python train.py --model="CTC audio transcriber" --dataset="read English sentences (LibriTTS-R)" --train_examples=15625 --gain_aug_db=10 --input="waveform_16khz" --tokenizer="char" --vocab_size=32 --arch="jasper" --norm="batchnorm" --hidden_act="elu" --channel_attention="eca" --drop_path=0.1 --depths=[3, 3, 3] --kernel_size=5 --wave_channels=96 --wave_strides=[5, 4, 4, 2] --widths=[128, 192, 288] --init="kaiming_normal" --residual_init="none" --optimizer="soap" --beta2=0.95 --learning_rate=0.0026 --beta1=0.95 --shampoo_beta=0.95 --eps=1e-08 --precondition_frequency=10 --max_precond_dim=1536 --merge_dims=true --one_sided=false --adamw_lr_other_params=0.0013 --max_grad_norm=1.0 --max_steps=5400 --batch_size=128 --epochs=44.2 --lr_schedule="cosine" --final_lr_fraction=0 --warmup_steps=540 --weight_decay=0.2 --adamw_weight_decay_other_params=0.01
Rows from block 3, named by matrix and row number. Rows with one number belong to one channel. Each number is 128 + 24 x the weight over its row's rms, rounded and kept within 0 to 255. All counts start at 0. Numbers have three digits each. After the name is the row's rms in percent of the matrix's.
# convs0: first width-5 conv, stride 2 (model.blocks.3.convs.0.weight, 192x128x5), inputs 112-127, a 5 kernel for each
# convs1: second width-5 conv (model.blocks.3.convs.1.weight, 192x192x5, transposed), outputs 126-143, a 5 kernel for each
convs0.55 100:118152167138138115162148091141129173133105181154111132142099112105107165149116135135098100131126090107127143140145143142078085144122147137158113096105129155169140135092131111176138090157128137095142106127169165121114134092138130145143136166
convs0.56 105:149099111102112155131131121131094154121126164148158112102117146184150092114138111147149130179098118106137117107121109152128169150113114162153143120159146165186143104131105143152156113105114180138135130122101136118107113164166104086149113100
convs0.57 097:143128119108136083069130111161149108143100149164090138143167127170128139133141126123130136148158148093126106115111135123110138086130136137154181104135090088137107150124122154128155123157140146098148131096130103153145162080119116089133121168
convs0.58 096:128110124146107115100128059148160104107145082117072174117108137147132129124139139124153093140125098151120132136136131171147129168122129131170116112071104109133126113113144108101141090135111121171119112102118098113099119170171130120170112117
convs0.59 101:135156137142067148157167151168145095108143101112096108128109156111164171173152134111109147147120136167144144103115125165122129162135114153112160198146129140136131119091146137123140150129128151160120122155183137132117103133138177110133138116
convs0.60 098:075156167181167141136147135123143124155094162169146126098075142102134111168120129125127100111114114132129140084099150131131167116108134137086098158177127104124141154100100140124115135196140140116154110112144116102095104134137097103129116137
convs0.61 095:126156088136139139096151131140132108124149124143118106141134114109107122097139131092087137164105152112119163140113091108171172125105090144115112106108153122112137139147143124121165125090123135114129109123121115126134120089119160104087135133
convs0.62 100:129110131133144153096167117096131119144169168149110139114132100100124120155102137118109158111121122153182149097115116141121136134141111132129062141139085119145136136152067111107181057097106147152122117160105156160147164156143107116131153130
convs0.63 101:157112111113108151153156151101120114134128164127121132118103158108118130129155132141084094146158161103124131138071155126112140097139118136120122101119151124120136174104116122142110112127153139139103130133120096144151151132120107121115174144
convs0.64 097:153139120124091111162142129155103124171177148101105188138104139151136113102137157102162122083141138153114109110147153121141131139104118125086138118165150121126153123171125157125172109114130104155107148145130117120096088130126143131076138120
convs0.65 101:117105138108139119112104138168146142148121135105111171129096113114099148107145099080150141116129124149131142113089114158090135142147108128130097111138144110091149105141129150133132140118082144124100130130086093143116156097156131102147161166
convs0.66 100:112181139159110104095115129175110113088159125121143116139120115152114159126118129106153104108172131120151134131134127129118117117154128128142119201101105168119096114137125120129143161154132129175130132135162133128133144135140137125109122129
convs0.67 092:151130103179124151081122132104112110129165148128155159141106139107083163133102088102127119145068149135157106128132136170138145112109098104114136083119117108135129134110123108125128143140121093130149108179163080158122133139187112122099145127
convs0.68 103:104115107118150090132092130112091127159106113134089131159150156179107133115161122157144088106145134103103150122116136120119138118150137097136119092114110127098105139123140127154088144108155184136131148082137147099130126134136054117051123133
convs0.69 100:117117090131125126177136139144122105149174148093123120121134135126135105169127097126109103151122120114065133165138147124123164164091117098106135124141159126121133168104098167155136162146144090135094123137133137135154103102122161164130104146
convs0.70 104:133118093143099123140088148135115124155151153167175140128137161126109116096178135116108141123127169129120125131128108149152120118098079103143128145150084115143150125078142151139113121107120131128093077122113139144111154119145119124137120136
convs0.71 103:119140121167163110082125132159143140076137143128074115139132139097155135100172176138115059093124119150112144142144082131134154121090120088087111128115117122099130115123140141152142106137124106117123099101120135147102111122142103116152126149
convs0.72 099:118102058124170080086148129143176143135128152127156105158128130149114150139130105135115098172150126105154140094161117110137133126118127136125161115130153108152115117122105159121139129131106100143098127132116117119122136136133156102111094126
convs0.73 099:105097118160113195170135096143128138116120124132112149142150108160143117110104170132091154103166135152140144121137170106136102112167111131092095139122123134103124126116100105105105126138142123116101120142117121158117120151103136145148144107
convs0.74 098:125130129145109125174142129099113145138107108126160156086134204100125120141122153107134127126146161126154102107130157131112166099094100089143125132085101114111111140150155170128164130099104087150114081103093114097143153126100116118062139156
convs0.75 103:121153135097132096157117112139172105128139103132169136102089118188120170122182144144055132110093168173144122107148127165140114115119123152162125133092092109123099122155136132130074086150106131163114163152112090142138097111123104126145096172
convs0.76 105:079135154134127112115133153176145120068088103104097170151168112124097147134139103128097124102122119101158161162149070112129166157122114151116142143161091134102126131153136094134094131165108113117130105154089103136134121121093114159165137121
convs0.77 099:109160100124093142176122106108161075097131105084158130159129147126146136154118104078112165133119151140116117066143126118143147155116145103119155114076132131124157154161108140074128106118111116179135159085103151146137127130088161168167145152
convs0.78 100:153123133134112149154158157106149148111111163116124115121157080140126128164094122122135117127168102092124102139119111118081124138096091151101123153168079134165122079141089140115129129114147096132135148150114114113116142121126124069091103144
convs0.79 101:134139112115128140142134106130101156137130091129129121128142143145130091116133124084134142127119132112122128145097140138131127157153086118140111137200172124186136097086173089101146109116097154158150123080117129094156108140139126135188124122
convs0.80 096:162118140073126119123106140150134163137159104117100079135137156130134125086136121122142130116142144117172108123133136118125131141096130131137138106117114124115093137140163142116093101143130139105134124117106112113164127151105112102135115114
convs0.81 098:144129172133143141132102097092101096137149136109153125120128117137174117142122173136159157181142158073127171136129121139133153123126104076162087145121127155173096138142169156091159146142150123112123133170139125100124133144175169112146124140
convs0.82 101:142135151117107094102140148148103113159119127145131166147144111154093126138138125154182149136083095122086129117162147078158146125163119145114125166133111113092107107166114125115120132133156118112158099092089116111141141156115112180108139143
convs0.83 102:115175176161109120131142134134139125117126128142151075142109126126157148080144165128137137135125145137122130123157122091124136114150119074109128125146141111118153134143092107146133109118139158146131122111142075135115149144118099108116105108
convs0.84 097:099114114108110108129153139129104145131135116101115144092153094097143124128111115164144146115119115147153106136141138136145128129131106155143123130134141147146138158098156108130121128137152137157108144120127151142120107094132093129140132125
convs0.85 098:084103105098138106122127152176097120135140116132128113158158143143131163126131110097133176110101093094120093089082113107112066161116120112130146153115134108104128156159112107100118150116115135147129172085133093140019091110090104111130098144
convs0.86 100:075151131129153126177137120055114137137131137116092112190126126141147163112140136119121111121126142142155137115098141120123156097121128107111106125168138172117130141137167131124071162151148116123155091130147157141161127126115121129136113137
convs0.87 102:110160179145111126194153118125126137104137124149120136141094104104119124117165114081116112130103117082086156117107157120160086108105142128130110131154112147127121116116107103124117167162091126106166154104102121119108138125154115141144154169
convs0.88 104:153096137084123113127072115154110091099118113096134138148126126143133163151157106126176195175160117106095169185117143131164161119136133115142168123127147132145115102144119106123110126133168151113135138116103067085117129153124118144117128153
convs0.89 099:118095061142147135147106091118148115155126112120116119168144129104109131113143163144095131112124121121143104113118155137154150148112132102127148130137072143116146113093126085116136131136116119182127093101122113127141114142140195164107163142
convs0.90 098:138100153118143126158124091088126108107136092168101097118129066147140141143142138133095108157107136159166135164128143114099124103148078101079115138143120165151125113107143123106113174145097143131122126086110180108112112071092128096151133095
convs0.91 105:119130127142106139109094153130131086106149118159146113074130113155158125108107141120141129112123142119080155131136079131147120111106108106158112135138154109122132132116174147129077143160141108127127133120135105082142145122128112140074120125
convs0.92 104:119130128131085159161142127118121103095137152136140107133127139128105126118140168130145099100126104147129117113126094106149109123117149104080149110103090156128098112107088105144140129133134132132135144112127122112131132087151118154104099114
convs0.93 096:095114129109154167164099127164106096121115149123138123154099095153094126164140096121142079126094120158144127124150178112144115112171129131153108144132092139128089154115130170118145103139074135130112121137146145100108162188125138149140090114
convs0.94 095:116122173103178128133133137125142130080161165136112102116152093115138153098104075131118156133148133151123095144137109146113139117129143140113109074091111119156165144138128144121181115094119108128122140091097100135123138145142129125175158164
convs0.95 099:132064101168150139146125137119174157124101109094118138094085076146120076135150136104127157133138144099102098129129150159082114123144122138103104112113118105157145126123170127133152108153168152141119190155126071126103132091130138145128136120
convs0.96 103:132147131151128095122077157123087140118113138111134157140129126099136180137067164133120123168093140124128120099161122158098143121095165145159124098116120107110127157126111156134127141116151148115112130097141133101124106108133120120149106108
convs0.97 097:093185123118183096117161136163134160141135120126147165153139149145135095111124153132130114148107113171141105126144128124152125107141173122152148145109126153090152144093123107093098134131092137138172124135143130101183166164134121144095079104
convs0.98 097:136128147125129132121144130186066127151105129127126117100107149164131116116089123120101125129138154100157111149145136128162126101123147112128132158106141124090143179135171145170134125131141110129120118111108082150133139110144135157155156140
convs0.99 107:171176049105130153129093123128131106150130117079091117143161121110158183091159131102102130087131116182150128116127130155122111126134130145169133099070124140095138134133130129169120141110102146184133147134144161080146123134151146109079104160
convs0.100 098:125103103117120151131109141103106135155132098116129125156119156138136156083149150130107131147097124138137124109172072123097135089151139150139135095130144129136076143099170135106141145165102109111147126097166137158099132086114098129162140132
convs0.101 097:103078148139130145109118100101141158115115122120089124109094138095141117117173144189164161144130138115117130102172143141132134140075113083123118115100096089093091129121105161141166116102117128132118126101123136133105152166162144125142103160
convs0.102 095:125139110144144150118118169134140096156128143113143141137109148096141118136156142142088159136131124094157127126167141117103128129132105125128110145145138164134134103133128108113078138144092109111167117125106124126094109108142116133119095155
convs0.103 101:134113157140109159087098184110124145108096102114159137161094112150151071146104087120054115087100144120174137129140112134150130129134139175129133117127173115120114150154099148119111137137141132105107143125113149146139101115116119119107134129
convs0.104 102:147142111154118114097145082128138129128093106127121122141121142105150170140146133175107111130107136132114117136137125130116111162128142114126095142097147115098121097183086142125138158175139131093162138087138095083147124139141131130097178126
convs0.105 105:149132119091126133120147120146169099086121102069126121100148106152148093159149155150174112169124089116138152120138107159110131140122138120129091120180089131147135124145130136146098098152142152136122121155122165114161108111080156098121136134
convs0.106 096:132102195151139102120115083128126157130188130117117118110152080092130114110162123135151117122127124146095118119107141137117141113119103121133075115106177083117141133095134120151166130124151125135121086150122151137161100128138110114100113114
convs0.107 097:145116101103116143095122132160086138082112155142130120133116130126127164138169170139107139163098143095105113134163146145122111124131150132102113147135117105103099144122067113079095150108112091154130100118150150115099133175136125126146124112
convs0.108 091:133099159141117146130104096148153149159131125156104125136132118114106105093142129140132093128125120146119135105136115130105139107165086122112145150140084106121137086111143091109089122121154141131079135116131143105136075155135150076124112106
convs0.109 099:128115120137120142124135151135155146141164131110094152125123139142141140143120088150142146110142124146129157150147111139129107128116101172160132150092157108151077125143102156162128120144128124140119078103188145141105114144164127131095135116
convs0.110 100:126142140120139151075138116137142170101159152107089085164118100145148119141131097092113112162141097108134131113117150129116088123137136110114087109125139153149130142138135129142150199117102152096166098127095124096156190124142146146139182133
convs0.111 100:119159152147095149122111120144131121124154114158111144124158157166124124106145109051116144097090122143115045172128149111095165124128143121123168152150128094123116192106139075119158145112121131108150143110096122115130111120124139125133102104
convs0.112 102:157113178110108095119118117155129148147110080140114094144135104141158161115123162099112077153124102122129208189114121097138128154122098121142110106153139113085140185135179126116124131070069119107138159143144081175086093146126129093109119184
convs0.113 099:152143129143102138164136081170159166146136116124128115189101128163169131083155117150090111108081119140109086125107105124099133088175135133095160135131159118114120079118110151160114150141128065044110152125129136107085165151136130112120128131
convs0.114 098:122111154104122103137153118135113146100148077169152133155133117120131105135095103125175146136107132172114170123141193136125144095162107135135173131116086130114155128119048104084106123129134120168158131125170142130148156125119125138146121123
convs0.115 100:151140154175168158131138153081138108109117155141092120116103138125152100112104143112122118155132110112093146113125136156123135103114115104113100141159133153179095154107145091106133129080128101122097132140105118143141145117112145171139170128
convs0.116 101:109129156115120132137114112159136089112159146135120118156162071087124129095118129101099113112116108128116098092153171098086094092126116110138124130159065084123141138126098182148175129144108103149155123099074122097093120161116118141112099168
convs0.117 100:131101109043098146132139157127137111126135113097141105100077097125081134111129139130165123124153110127120139137141177147117131118118155106123136098070113145159066154113141142135118153115172073148114138111142093105127144173136104091126153132
convs0.118 099:127117118153122147157156125109103112126128102130122128113105120119112109125138155147145115146120166139128112143137127139067121141094117143116102146126094103146183115160160113095107174121158146110139158129143144145108152113157119146116152136
convs0.119 098:146126131118160184100125081124124142121115124106101121122121139110107137107087103074126134084113118101112111112099135162134155173107133148169186134117114137084097121128114139065137127131121148103106143157138125118136164169133172110147125127
convs0.120 102:134176139119101113138127132176134097163123152140138128136109116107129096147110094118163157143105074110116138158110123121135110140125114120139126132146115164129108103157137130141156088121130156114149151110148127132120154179152087129145122111
convs0.121 106:118081153195150112143118148106143165141119102119164138118111108133135087126098147147118103117130141122114089172099125152121146107087123138101093089091119119146139130130131150116118112115122090124144129103174108086135102177160131113148155090
convs0.122 101:107141138132123106139152109117146133115136103131164156108117121113136124137195118153123105111126123121132141119143175081100116136085158129094127147115114118128162145130126111120097126129133066142110119177163139116091107120118121128109129107
convs0.123 105:112172138117125123126157128129074115122137187161123125161100167154095147152086114153174128135132146144149093142158124118134118136096143152127079134170140136089134146197085129145151119135138170164152159173139127124121149149151141102141132148
convs0.124 097:141122089129145148143121136119124133150127165127122135174153105096080191132164135114168131098136135126082080115148114108126072141093151120184125138151137093106141115123128103146166096108136165160126116141191128144089070100115116106082142122
convs0.125 104:119150133142105091135124143153190074121148089108190142135106114131129137141129150130116148168135129128105103106135109146117113105099125106163144081090132147115139129137140124142092109116134149149158142149138111152145154095130121123091076133
convs0.126 102:154144122139159103100140155122142161120128109109120154112142145170150071147160130063085084151114114121109062108100131132114139119137122095112140144129111155142144130115176119105147125115129115159146140119175107134113122189135085137107130113
convs0.127 101:097123112142149081103164094140119143164144097098147137109203102133126133150154167082146108140123110135104133177168096145156103124107107114097128127109115094102128103077130153140129162179156140120091138135110128105114150127139164138167161146
convs0.128 099:123134109103088131154116108089090137155127128123126120133109125125153116132146134137136122088088116112159116161098079103177064151111115168112139106110127130117137119173123098139129100136108153121138168114149149121146121143157117125108097119
convs1.55 104:075132174168137135130130151142145083137098182116168176105115150154102117129163105089114125111132163139142099131136093145144151137103109111162124146158183111144154145104133132101126112154095141110094131091119108149119106088113129113117128143094148108099179112101129137140
convs1.56 099:116147113112111169118151166075126125139148085105128101121149130118122140126134132123161130165180092127136140117099125145134102099127141139166115103092135146146140123154144105122118163151144112098108152105140098125154132096148156104106076120179138138074140105141100181138
convs1.57 101:096104118132121103152186148108151123122113123147125140097116182121146122125125112107099082132134101144151093134130160132156122110134126104111132118172138116150129150125141128117123131165113104151101120127124060131108129133140138139128124137138106150112110148126161119123
convs1.58 096:112126109145112121111110065088126115163162110144132089130162113130112137121109146105120120101103111118155123103167181139172099136148135134118109126158129125106099151104110178116112134147119129174148141171128124086126125112154129117135136131131115125158108092157152128144
convs1.59 097:115156141147143157136120152115124092135118118146150126188110114121131155131141134116136097158113134140112109097142088120132056105155127155118124106097158170119132120121137121080114081157111114131138116169097079108159128106137109116140105110155132128107148152133164144117
convs1.60 099:125116131143108118117120104100152142091106135111141146115133158158139119090119116092123115142131116142196126084123147181127111138095155115157138100190152119125117124150129146156087069117134130103150144152129112112139118114119100154153097118100095119081134106115126124113
convs1.61 100:144135087074111139112132163121170167144125149114121092131150133151134075159103162146116103132151153141131115161125143150115126150148157140159138133109100132126151139122092148145105122112125083158172118104119146140137124135139167109100104093157083145128111124137121145141
convs1.62 101:105142104159150120089160156155039119149147147143127091107142130134132166185177142134145132127121113148144137126141130144123101119146149167127143095109106131088137126137129124153146107134134108136170115124124114100121095157124125121093117126141160121116163137116109138154
convs1.63 103:212133122156123114150145115187123148122161158130146110145143117144126148128121107140124153152161128120140107151128132151157094137133092164154109125106118164140121117130132141152118097146112085096112150123112110147076129172148124105152131139144146158166111152172140112140
convs1.64 099:083108131104137125145126122129152150103123125090121118117160128140134131063121110152137120151149111127161107142135111146157158100153168131116106134114153154105100116146136093110110143127116142144127099147110130189129113119139137118105132116131125135105180113145092150105
convs1.65 097:129159103178144099129132110134103152163073165090128116076135099120155140141074117120102168085105110124114097112146117130132132155099076118152130105116089062133124098138116031108163160150103146149128129080153119115102135156108183118124122091138138151134145087101125107168
convs1.66 101:154162138102105176121123124099171063107131166139122124109133170124106063127096157139121111121103127134126146119123161096129087112114146106144141097129105128162141117116108141141119125085137127110123186136127137152105097113139153135129128117133093106137151101138171134095
convs1.67 100:152113107150107148110122141161128141128142146180120127133155155122127133121121119051151131145126093139130083092109134132131167075133111115134094093162156120085165128149090142129143085075137169166144151122105136194136152117176134134155105116178116152115134104157137136088
convs1.68 100:103106127118169142140149096154131133117166119110156089145146127135143128160124107182123176122123149144116117109113176133128136120121106117139095135111148191130124159082144142130136157100086107102137177136086083114153146117094090101112127114155147143113148131126137136167
convs1.69 098:137067101123093158147134101137151117113145114118099093118181111155126088134133133160162166120122129131138126147123162145150118122127133172101120114134132120122119114144176158125112104106142116152135156126154100177100122154178123088105095164113114156109141157133142120118
convs1.70 099:124157105084095158105147146186093098111132187160171106168138144133158136138107118112151129096114118137103119134105114167123122109112141137109142183139150119098118136059120148148109132109166134155121137096125102135087134081118115192126156142156182098136128082141134152130
convs1.71 105:111138121169140152133159185121174145095124106145151095146141154177117120097109157125114093114109123135130099126155134140157085137120109165156123163166094147114159164117133133127131141111141129135158096130128150132090117095150089138144117110116109129144103117128107141148
convs1.72 101:097100114127135143095152089157179152088129117140112126124144121141155142071125109118144149150124118150109134082138096131110193120122158124153136128166107113137146114119143123154145179169098152140098122152137115158130136147110171101118114106142135129105149148113154110119
convs1.73 103:128111104122164160162118127128091098068153149147099143124149138115107119121109148101127147169158129128121142137135094135104145127109113143102108148134131099122173136122147107135149104161144098129143116159126115114106119137136141104156166127131102078094164126118148144136
convs1.74 099:082115091127116113078167106142123159151133153149118145124184087137097113133138114106106175108106082116122126140126107117136119101086118159130124099153100157130083094149157140096109148131141163156160143148138111108093147122108117133137138102117113092126164141152100131105
convs1.75 099:147121143110134152113131121111150132165136108107140132088126115149119109159087120103076113096104138125158141148158111144157131093089124105124120130119102172102139108130104103107111161127162125068115099143113099115130133135117169127121111120163114149089142142130137101125
convs1.76 098:162190152073116124127131126110134105139142125106138137108164123107126108086093107151103104129081137116151176153116114095126119107130095183144078157092060122135152114167168115104081088115135106120161134124147117134138116189140165120177137142141098103140141121133122122134
convs1.77 095:117094091114103106119126125110132177109182141124085124135136163146123111130119147123136167128150109122123132117128137111132099133089140155143107167106165112099135135173088146115094184121130106125108126138091144093122143153187134134134130153126154124131121101131138113155
convs1.78 101:158144136122144140106105158148126086142134133152093140178172144115125119150094118106126136111087121195092131125119127149137110114145142109190161102129187112127102164115134107114137143162093111104135129103161150112104160128135118120152169134127133145131151164123113129099
convs1.79 098:093112134141117117166123134111116129094115107120126134140152170162141109102090137143123136163150149097117126124119154134134118136110096131138089137151113118100123148080139113141138123172140114136141157166125099153142157101096157136119130144143116119147126116103142096095
convs1.80 098:081077122118165109125110092112120153113168113152134115145110130114152122141116114125112147119138132149099114138143145140146201152117078156136076131155099130124116157080130099129109146105123123121141126100120132181161107102097177159175153162080108103105128132150069119136
convs1.81 097:145135140142135099152092129141102159157077124108160123120104196125153095097128158121133147147120134114099124100150133155127127120161144091114115105116165128154101136157107143093131090126097133139117117103133164112123149175081098095126122127112110097136112157099105099122
convs1.82 095:149131172119106154078150117137123141129125083145139114092080080104121113151138148148169130158112123168106141130109146090067115128149140148156131143113130120071155127125084119172180129115143139109129103123145078136125154118135141101155165161115074131139133161087082134150
convs1.83 101:104134153093089100147135125092150154132133125141144138126146135100135079154145095186155137167074127166096129176110087184119084146145113115155114166122136166193141091148148161096135133173152113170114112114138110177090109143155173171147108125163150125099126122148188093111
convs1.84 105:152099153110127132115141136099136097108187147122108121110138098119125142136121103119152129152155094101143175122137161116071154114099145126101139140113164105167113123113136147159121130112145136143098159135146124074101129129093088134118183150129092084147122138135117132129
convs1.85 100:130136149126118138101135117177126132188108126123148123140103154155132122168131108120168160120107092109148095148120162151143098113074103121171116121164174116108124111150168129107180141113134117093138149165125075113134134139141133121099084127121124157137116111113145141132
convs1.86 098:129120147145125154151111125086146077143095159131127147108137170100136134168097159100164058122145142101089134146141154095143133156129112172111108117145078131099089122132147086112100131158151168145137131121096090159093137121109146119111193152162109143144111099107148093118
convs1.87 103:096128134150150105117113122153128121093139142172138091159131149098136124187118125105121145134140113183178137131112163146150163121133111141107136140118085161091127137104180119117124109121193119050145146153156120096144106134133165113119135131090161159122149140149145180151
convs1.88 108:119139176137169136152138162129121128122122145157128165165134147065088113169123128187157100112125143168131167175114101127113093140108149101137145136172136150155161092137110156121163136135135092111121105119139093090070085120155099118113130115122103164151166169130111145085
convs1.89 098:151119110163095148120157102117142105132139130173116111130156130126162138109173142128083113103162143124103100154123119181113069125157123145121117113137109096123120070141170186100115107111124166132168115154135116107135146110122118147142167133044128128140145123111178118101
convs1.90 104:164129163135106137128160117154165150122105165147117165116153101138127124144155125098109112134131144155105140098129130132118145118136099099179135129114166107132168119114147138142186112087115137145102118109125143123155145115139129157160126139102125130098114152160094089073
convs1.91 099:175147158113112124149106114122134116116154108115165122122162091128153133158148122156129136137160145109124164130135153154082118114125147093162156155132137156104157104169094131162135136137108124114160134132165116130097106148127100117127114143107160151145118087095172163155
convs1.92 097:092114120125185097177135164126103124124155078144119110150118130144112108084145148127107084138110119120131115096113138100132122152125118102125115133110140129131118117092129142100124141121130139147167147121050108121100148132146116125131137159125103156149101144111124153122
convs1.93 095:152132080138106135115106104161120134146075092158161118117204144130111162113138151129115116080139147162138109127120136164122123134137125089138132083101109153145123119097092106130127113113111108152155157151140113073154166140134132088120128072136095128162144120130123118113
convs1.94 101:109131140109120144102124167113108117143120134144132134111122107160119083110128090153130161133134100106119106121113119155113120134161158159122130142126151122117134142126150108123163122133091137137106130152102146105119130115100107110108133117113132153114126131147145157118
convs1.95 099:121112132096157125123110126116131147143080120143120122157114111148167117147146133107154123102107118167128131107107089126141096134142151111109134106172120148134120118147138096100110127145107118094120113139102116144112136141136109087160140097140133176158185167180097111122
convs1.96 102:132140151094124141124137120156089129121138131112122095113095083109129099118097128106108082126131089071192108099102147131110102106125124127125135115132132112130148102145110126146100114140148162135123135105131158111102114151148124131133151081116153115138160153148105152107
convs1.97 098:131115087105124150136139098127132142133106127100122127157122108112076145082174116168179108155128157127111131096155109129083085123089136133153143121146119125157151093130124131129127136122146143118154106152149139103094095134124157121158072133123137120104176110105117084148
convs1.98 101:185102127094092114107117121141123120098098211142152124118139126105165095107179120138152134130145122135168165125147109057120153131139112124145149130141095141131143142127128129117114104129159125069120122108142135106157140146095122111114152162097140097151093172128176146137
convs1.99 103:060162164148145114106158170117130125126089136083115162130097112130110142155130134091122121149143139151129101108150139138114105123152107168097147104117119108110142108153097144097147126134167122109139108178204144143141074113129151157100112123111126133123119128148148121131
convs1.100 098:133117126137149096122100131088153143112111143132147151142133128166121110107127146111135159133160127139104126087156140125112099159128122158170115138153183156150141150155102102107130143149094149111128120072107104113103128112125084144100143115114126156111139122151133147121
convs1.101 098:098157124127167105148181108151151142106089153168140136122139117108106176140130117152139140125122165134136138134093144156124110093142129102112108127121131138141146154118140123150140115122096140125149095123142147149136113124087152166117107115104150152147113133145105155137
convs1.102 096:104112117111128142131062110153138108136127105080108092079110092140117112160140135155167135168129091136136120146106147100109107118095110137145105127138113148093133112154118137126112131143186136141120134148089057131119173109117141156131138145189134138122107133119120096148
convs1.103 097:134077087122072131141121130143126078113126120099122138169134167111176153102111105131137141133111129152105146114138126158153127087109116122074135111172110109089078127105155125114032113117138141170141162135110110132128083145151132108094138112127125116137131103154135175126
convs1.104 098:155101054123119144116112119117124144134151106138128120116091144139141145126139138118116143103144114111130129081108119142146103108146127104139156136128146140131134149118150145113133125099107128095109130107102128092152108143122141138124119132112074123152069054109117142156
convs1.105 099:111169085156064130114124125077122103110125107123089123078099114130114137091141142115120171083107133136102145112173124103126138099140157169146121130087163132069107136137140128114131158146082142117181122110141143154112167107109140123137084123149119113128126145135145139115
convs1.106 097:125132106133097143152144122099125138145119132133117170109112111098148143136112137141159117115141086113103083104103122145145137155151101156145148159119141111127122106143095086139085129157110162103147141112146171128140161103083129114132114145113108157114150150144108142121
convs1.107 098:153154122138120131127141154136180112075121112076135154120123174126145138117140153170083111166138139129154149125121109167145161126125140141098148143152138113092108126130103154147104143133113155110173145113051106138169134126144127145132097106124142127149094093108092153171
convs1.108 100:119132147190142135105179117113164116136098114134141141114124145126167148179155133159178128130134122171122128128106139085131107134147149095116157122128147104105110104085193141132106155107103133131139166146100124114123139141114141128130111138126141110150117132147111123114
convs1.109 098:125145112122141177142114099136122146101108120143120108151167133108159146105109143131125115122142138111147130143149140151115129180146130140130113111130139135141161119149144184087140132105105095136109166153097110169135157154081138139143125112143133103123120101117111111144
convs1.110 103:129092116085134081126139102093125157143163122156104121114098124116101156122116115128114153168091123158184107113098114133146138116124128122164143116122130119129152104083092163113143118159086134124116123150161120135099115134113155156144133127131129124142143126155130162100
convs1.111 098:163130100096138074100100128116133137159131061156113137143107128155132150123116141175120127131160133126162128165108128124091127142125158080117141134127150153111161111151096131116120155117123097181161141131127105141126103165150108118135123131088151180159113126138145093139
convs1.112 100:121106112139182100136135123107139091118139163125121125089126159130112126101086141143129105118114126119136130096131132096145108119100118125126083080136150087117143127123144140155109119106121096146167121104106143114136122134129128130150092127132153125160146141097133171181
convs1.113 104:169160111089180143109130117158130131093170119087130119099121083109148119092193132112150092116125138137120169151109156163137136103124143117121124127100147104161122109135147168123128132121136112134135141134099120127145145118133155130109109153152134125106090134137120133106
convs1.114 099:130137112136102126097129108069098163129132126101148083142120113132140127137147159124141051184127159126134089149156161161119124147153147091117161092119159111122137160123142153156141131135115134148179100103118121105112111145133202111128148098156116139134149139116110122080
convs1.115 104:101127103166177091095096154152156138125145094113096138149126135107141162108133102093148115155104138158062137142095134105110122112103171126128146110102131138118138127151129136116123105113130189168106132110114137143125115140072134138105116088137153103131150152095123106123
convs1.116 103:129116149166076060187129118144111139097156156108167094136140113121091103175122098147146125081085142125116141141131144089144106149151125129168123157123159133117108170105137131135143125109112137128134106149114119095103149116125115142112128085151163140113075138124124100089
convs1.117 098:121125110099149134152131136096158099136159119093181138128138140107149125122120116102151105111159138133135156121075090141126105167196121163112135153115115106134115110104136130131143121119087113109046105098142097123143166089117095145099111168033121110098102120117114123132
convs1.118 100:155152134125158121117168139147087095061127118141105122133161130133167126150085128113137138128127144141143114155099127123140120124160141153115134102102120104176128142136101156127096180123130086136066114139146112154109095135164088090114104144103108119107123105131129158121
convs1.119 097:132129135098088175085126152140142132102128154161127134127080146114161111112149129115147136170159158115106115153088131166116121130112151179113090116149109139137105131132154109124124186135088115174148123121078107107089119103134151139128122177118146130118128107149097142154
convs1.120 099:115120105124154187134119152141141109144108070138115155150098156135120170107172099113137105150149120142134127121117107141128137144112131125111160098135140156140105139142139153165178127137142101116129167108108129089149119126117141113094128122148146100138106111114128134141
convs1.121 103:108168152092118147101107123129146097157114155148117145094129115117134135148142141151121133142097111151140139126129154122110103138160151132128204140103134134145160158159133128118146085099087104106140105114165169140157115114161108142148119110108135164099110139110114141128
convs1.122 104:125125121127164133142094117130141109137121092141129135129128118143124141102182168092125123121165136148142083139079155112118125098148195132128160120075150140149135151169155103125132159153117118164114144143119137192154118132104181137146125112137122122160142136137088136143
convs1.123 095:150147144174150159107109132128148161138148096134136115155144136181113155192145128177129151129150138111073174161132125189123100133089114152129129142186127107100153152166107069150151087105118182119132145123134126126113112107097118153112113130077100152126151111125107139175
convs1.124 095:116137132112105150150073140130118142119143133148100133151075153127135140088175125088159151123144161155116136112151116141106121135118146129149149070151153106114088112125121137136158162131107106145102132127100121134155148146110110187105104136099175162133153146132118134079
convs1.125 099:151123157135147140166153149142090116101148129111109133147159199171101137127118126081104121126108110125120129128090130147150111097106141106107103134151076168134117119138146063086107075150177163140113145081095122121120135118190134150194107108110137142118153124099155139138
convs1.126 105:140119157185102124130131097121142113103116134140157174118134093126123141130129106092146127106105118123128123112118137192114149141132126171176105100113147142102135104134094112147104092129152150132134161150140115146169105131107177120093131139164120115085150153133133124123
convs1.127 096:119137093127114131124122126165115173141119111132098109153098088121124143120106112118135137130082089104158102130117156080096145107110178114136117095117138136108131152126090144110104150153133115090061119154135104118166163112101144142157126113078167120127153115090116135106
convs1.128 102:170133133119113165124171103136143098138172093161116130115108142104123136129155169132129136181150155119114174195162145141116160137124112133132146141116078151149136137120119152117135124111136104130121115118145097128127097090127138147101133111093130124137165128093112126080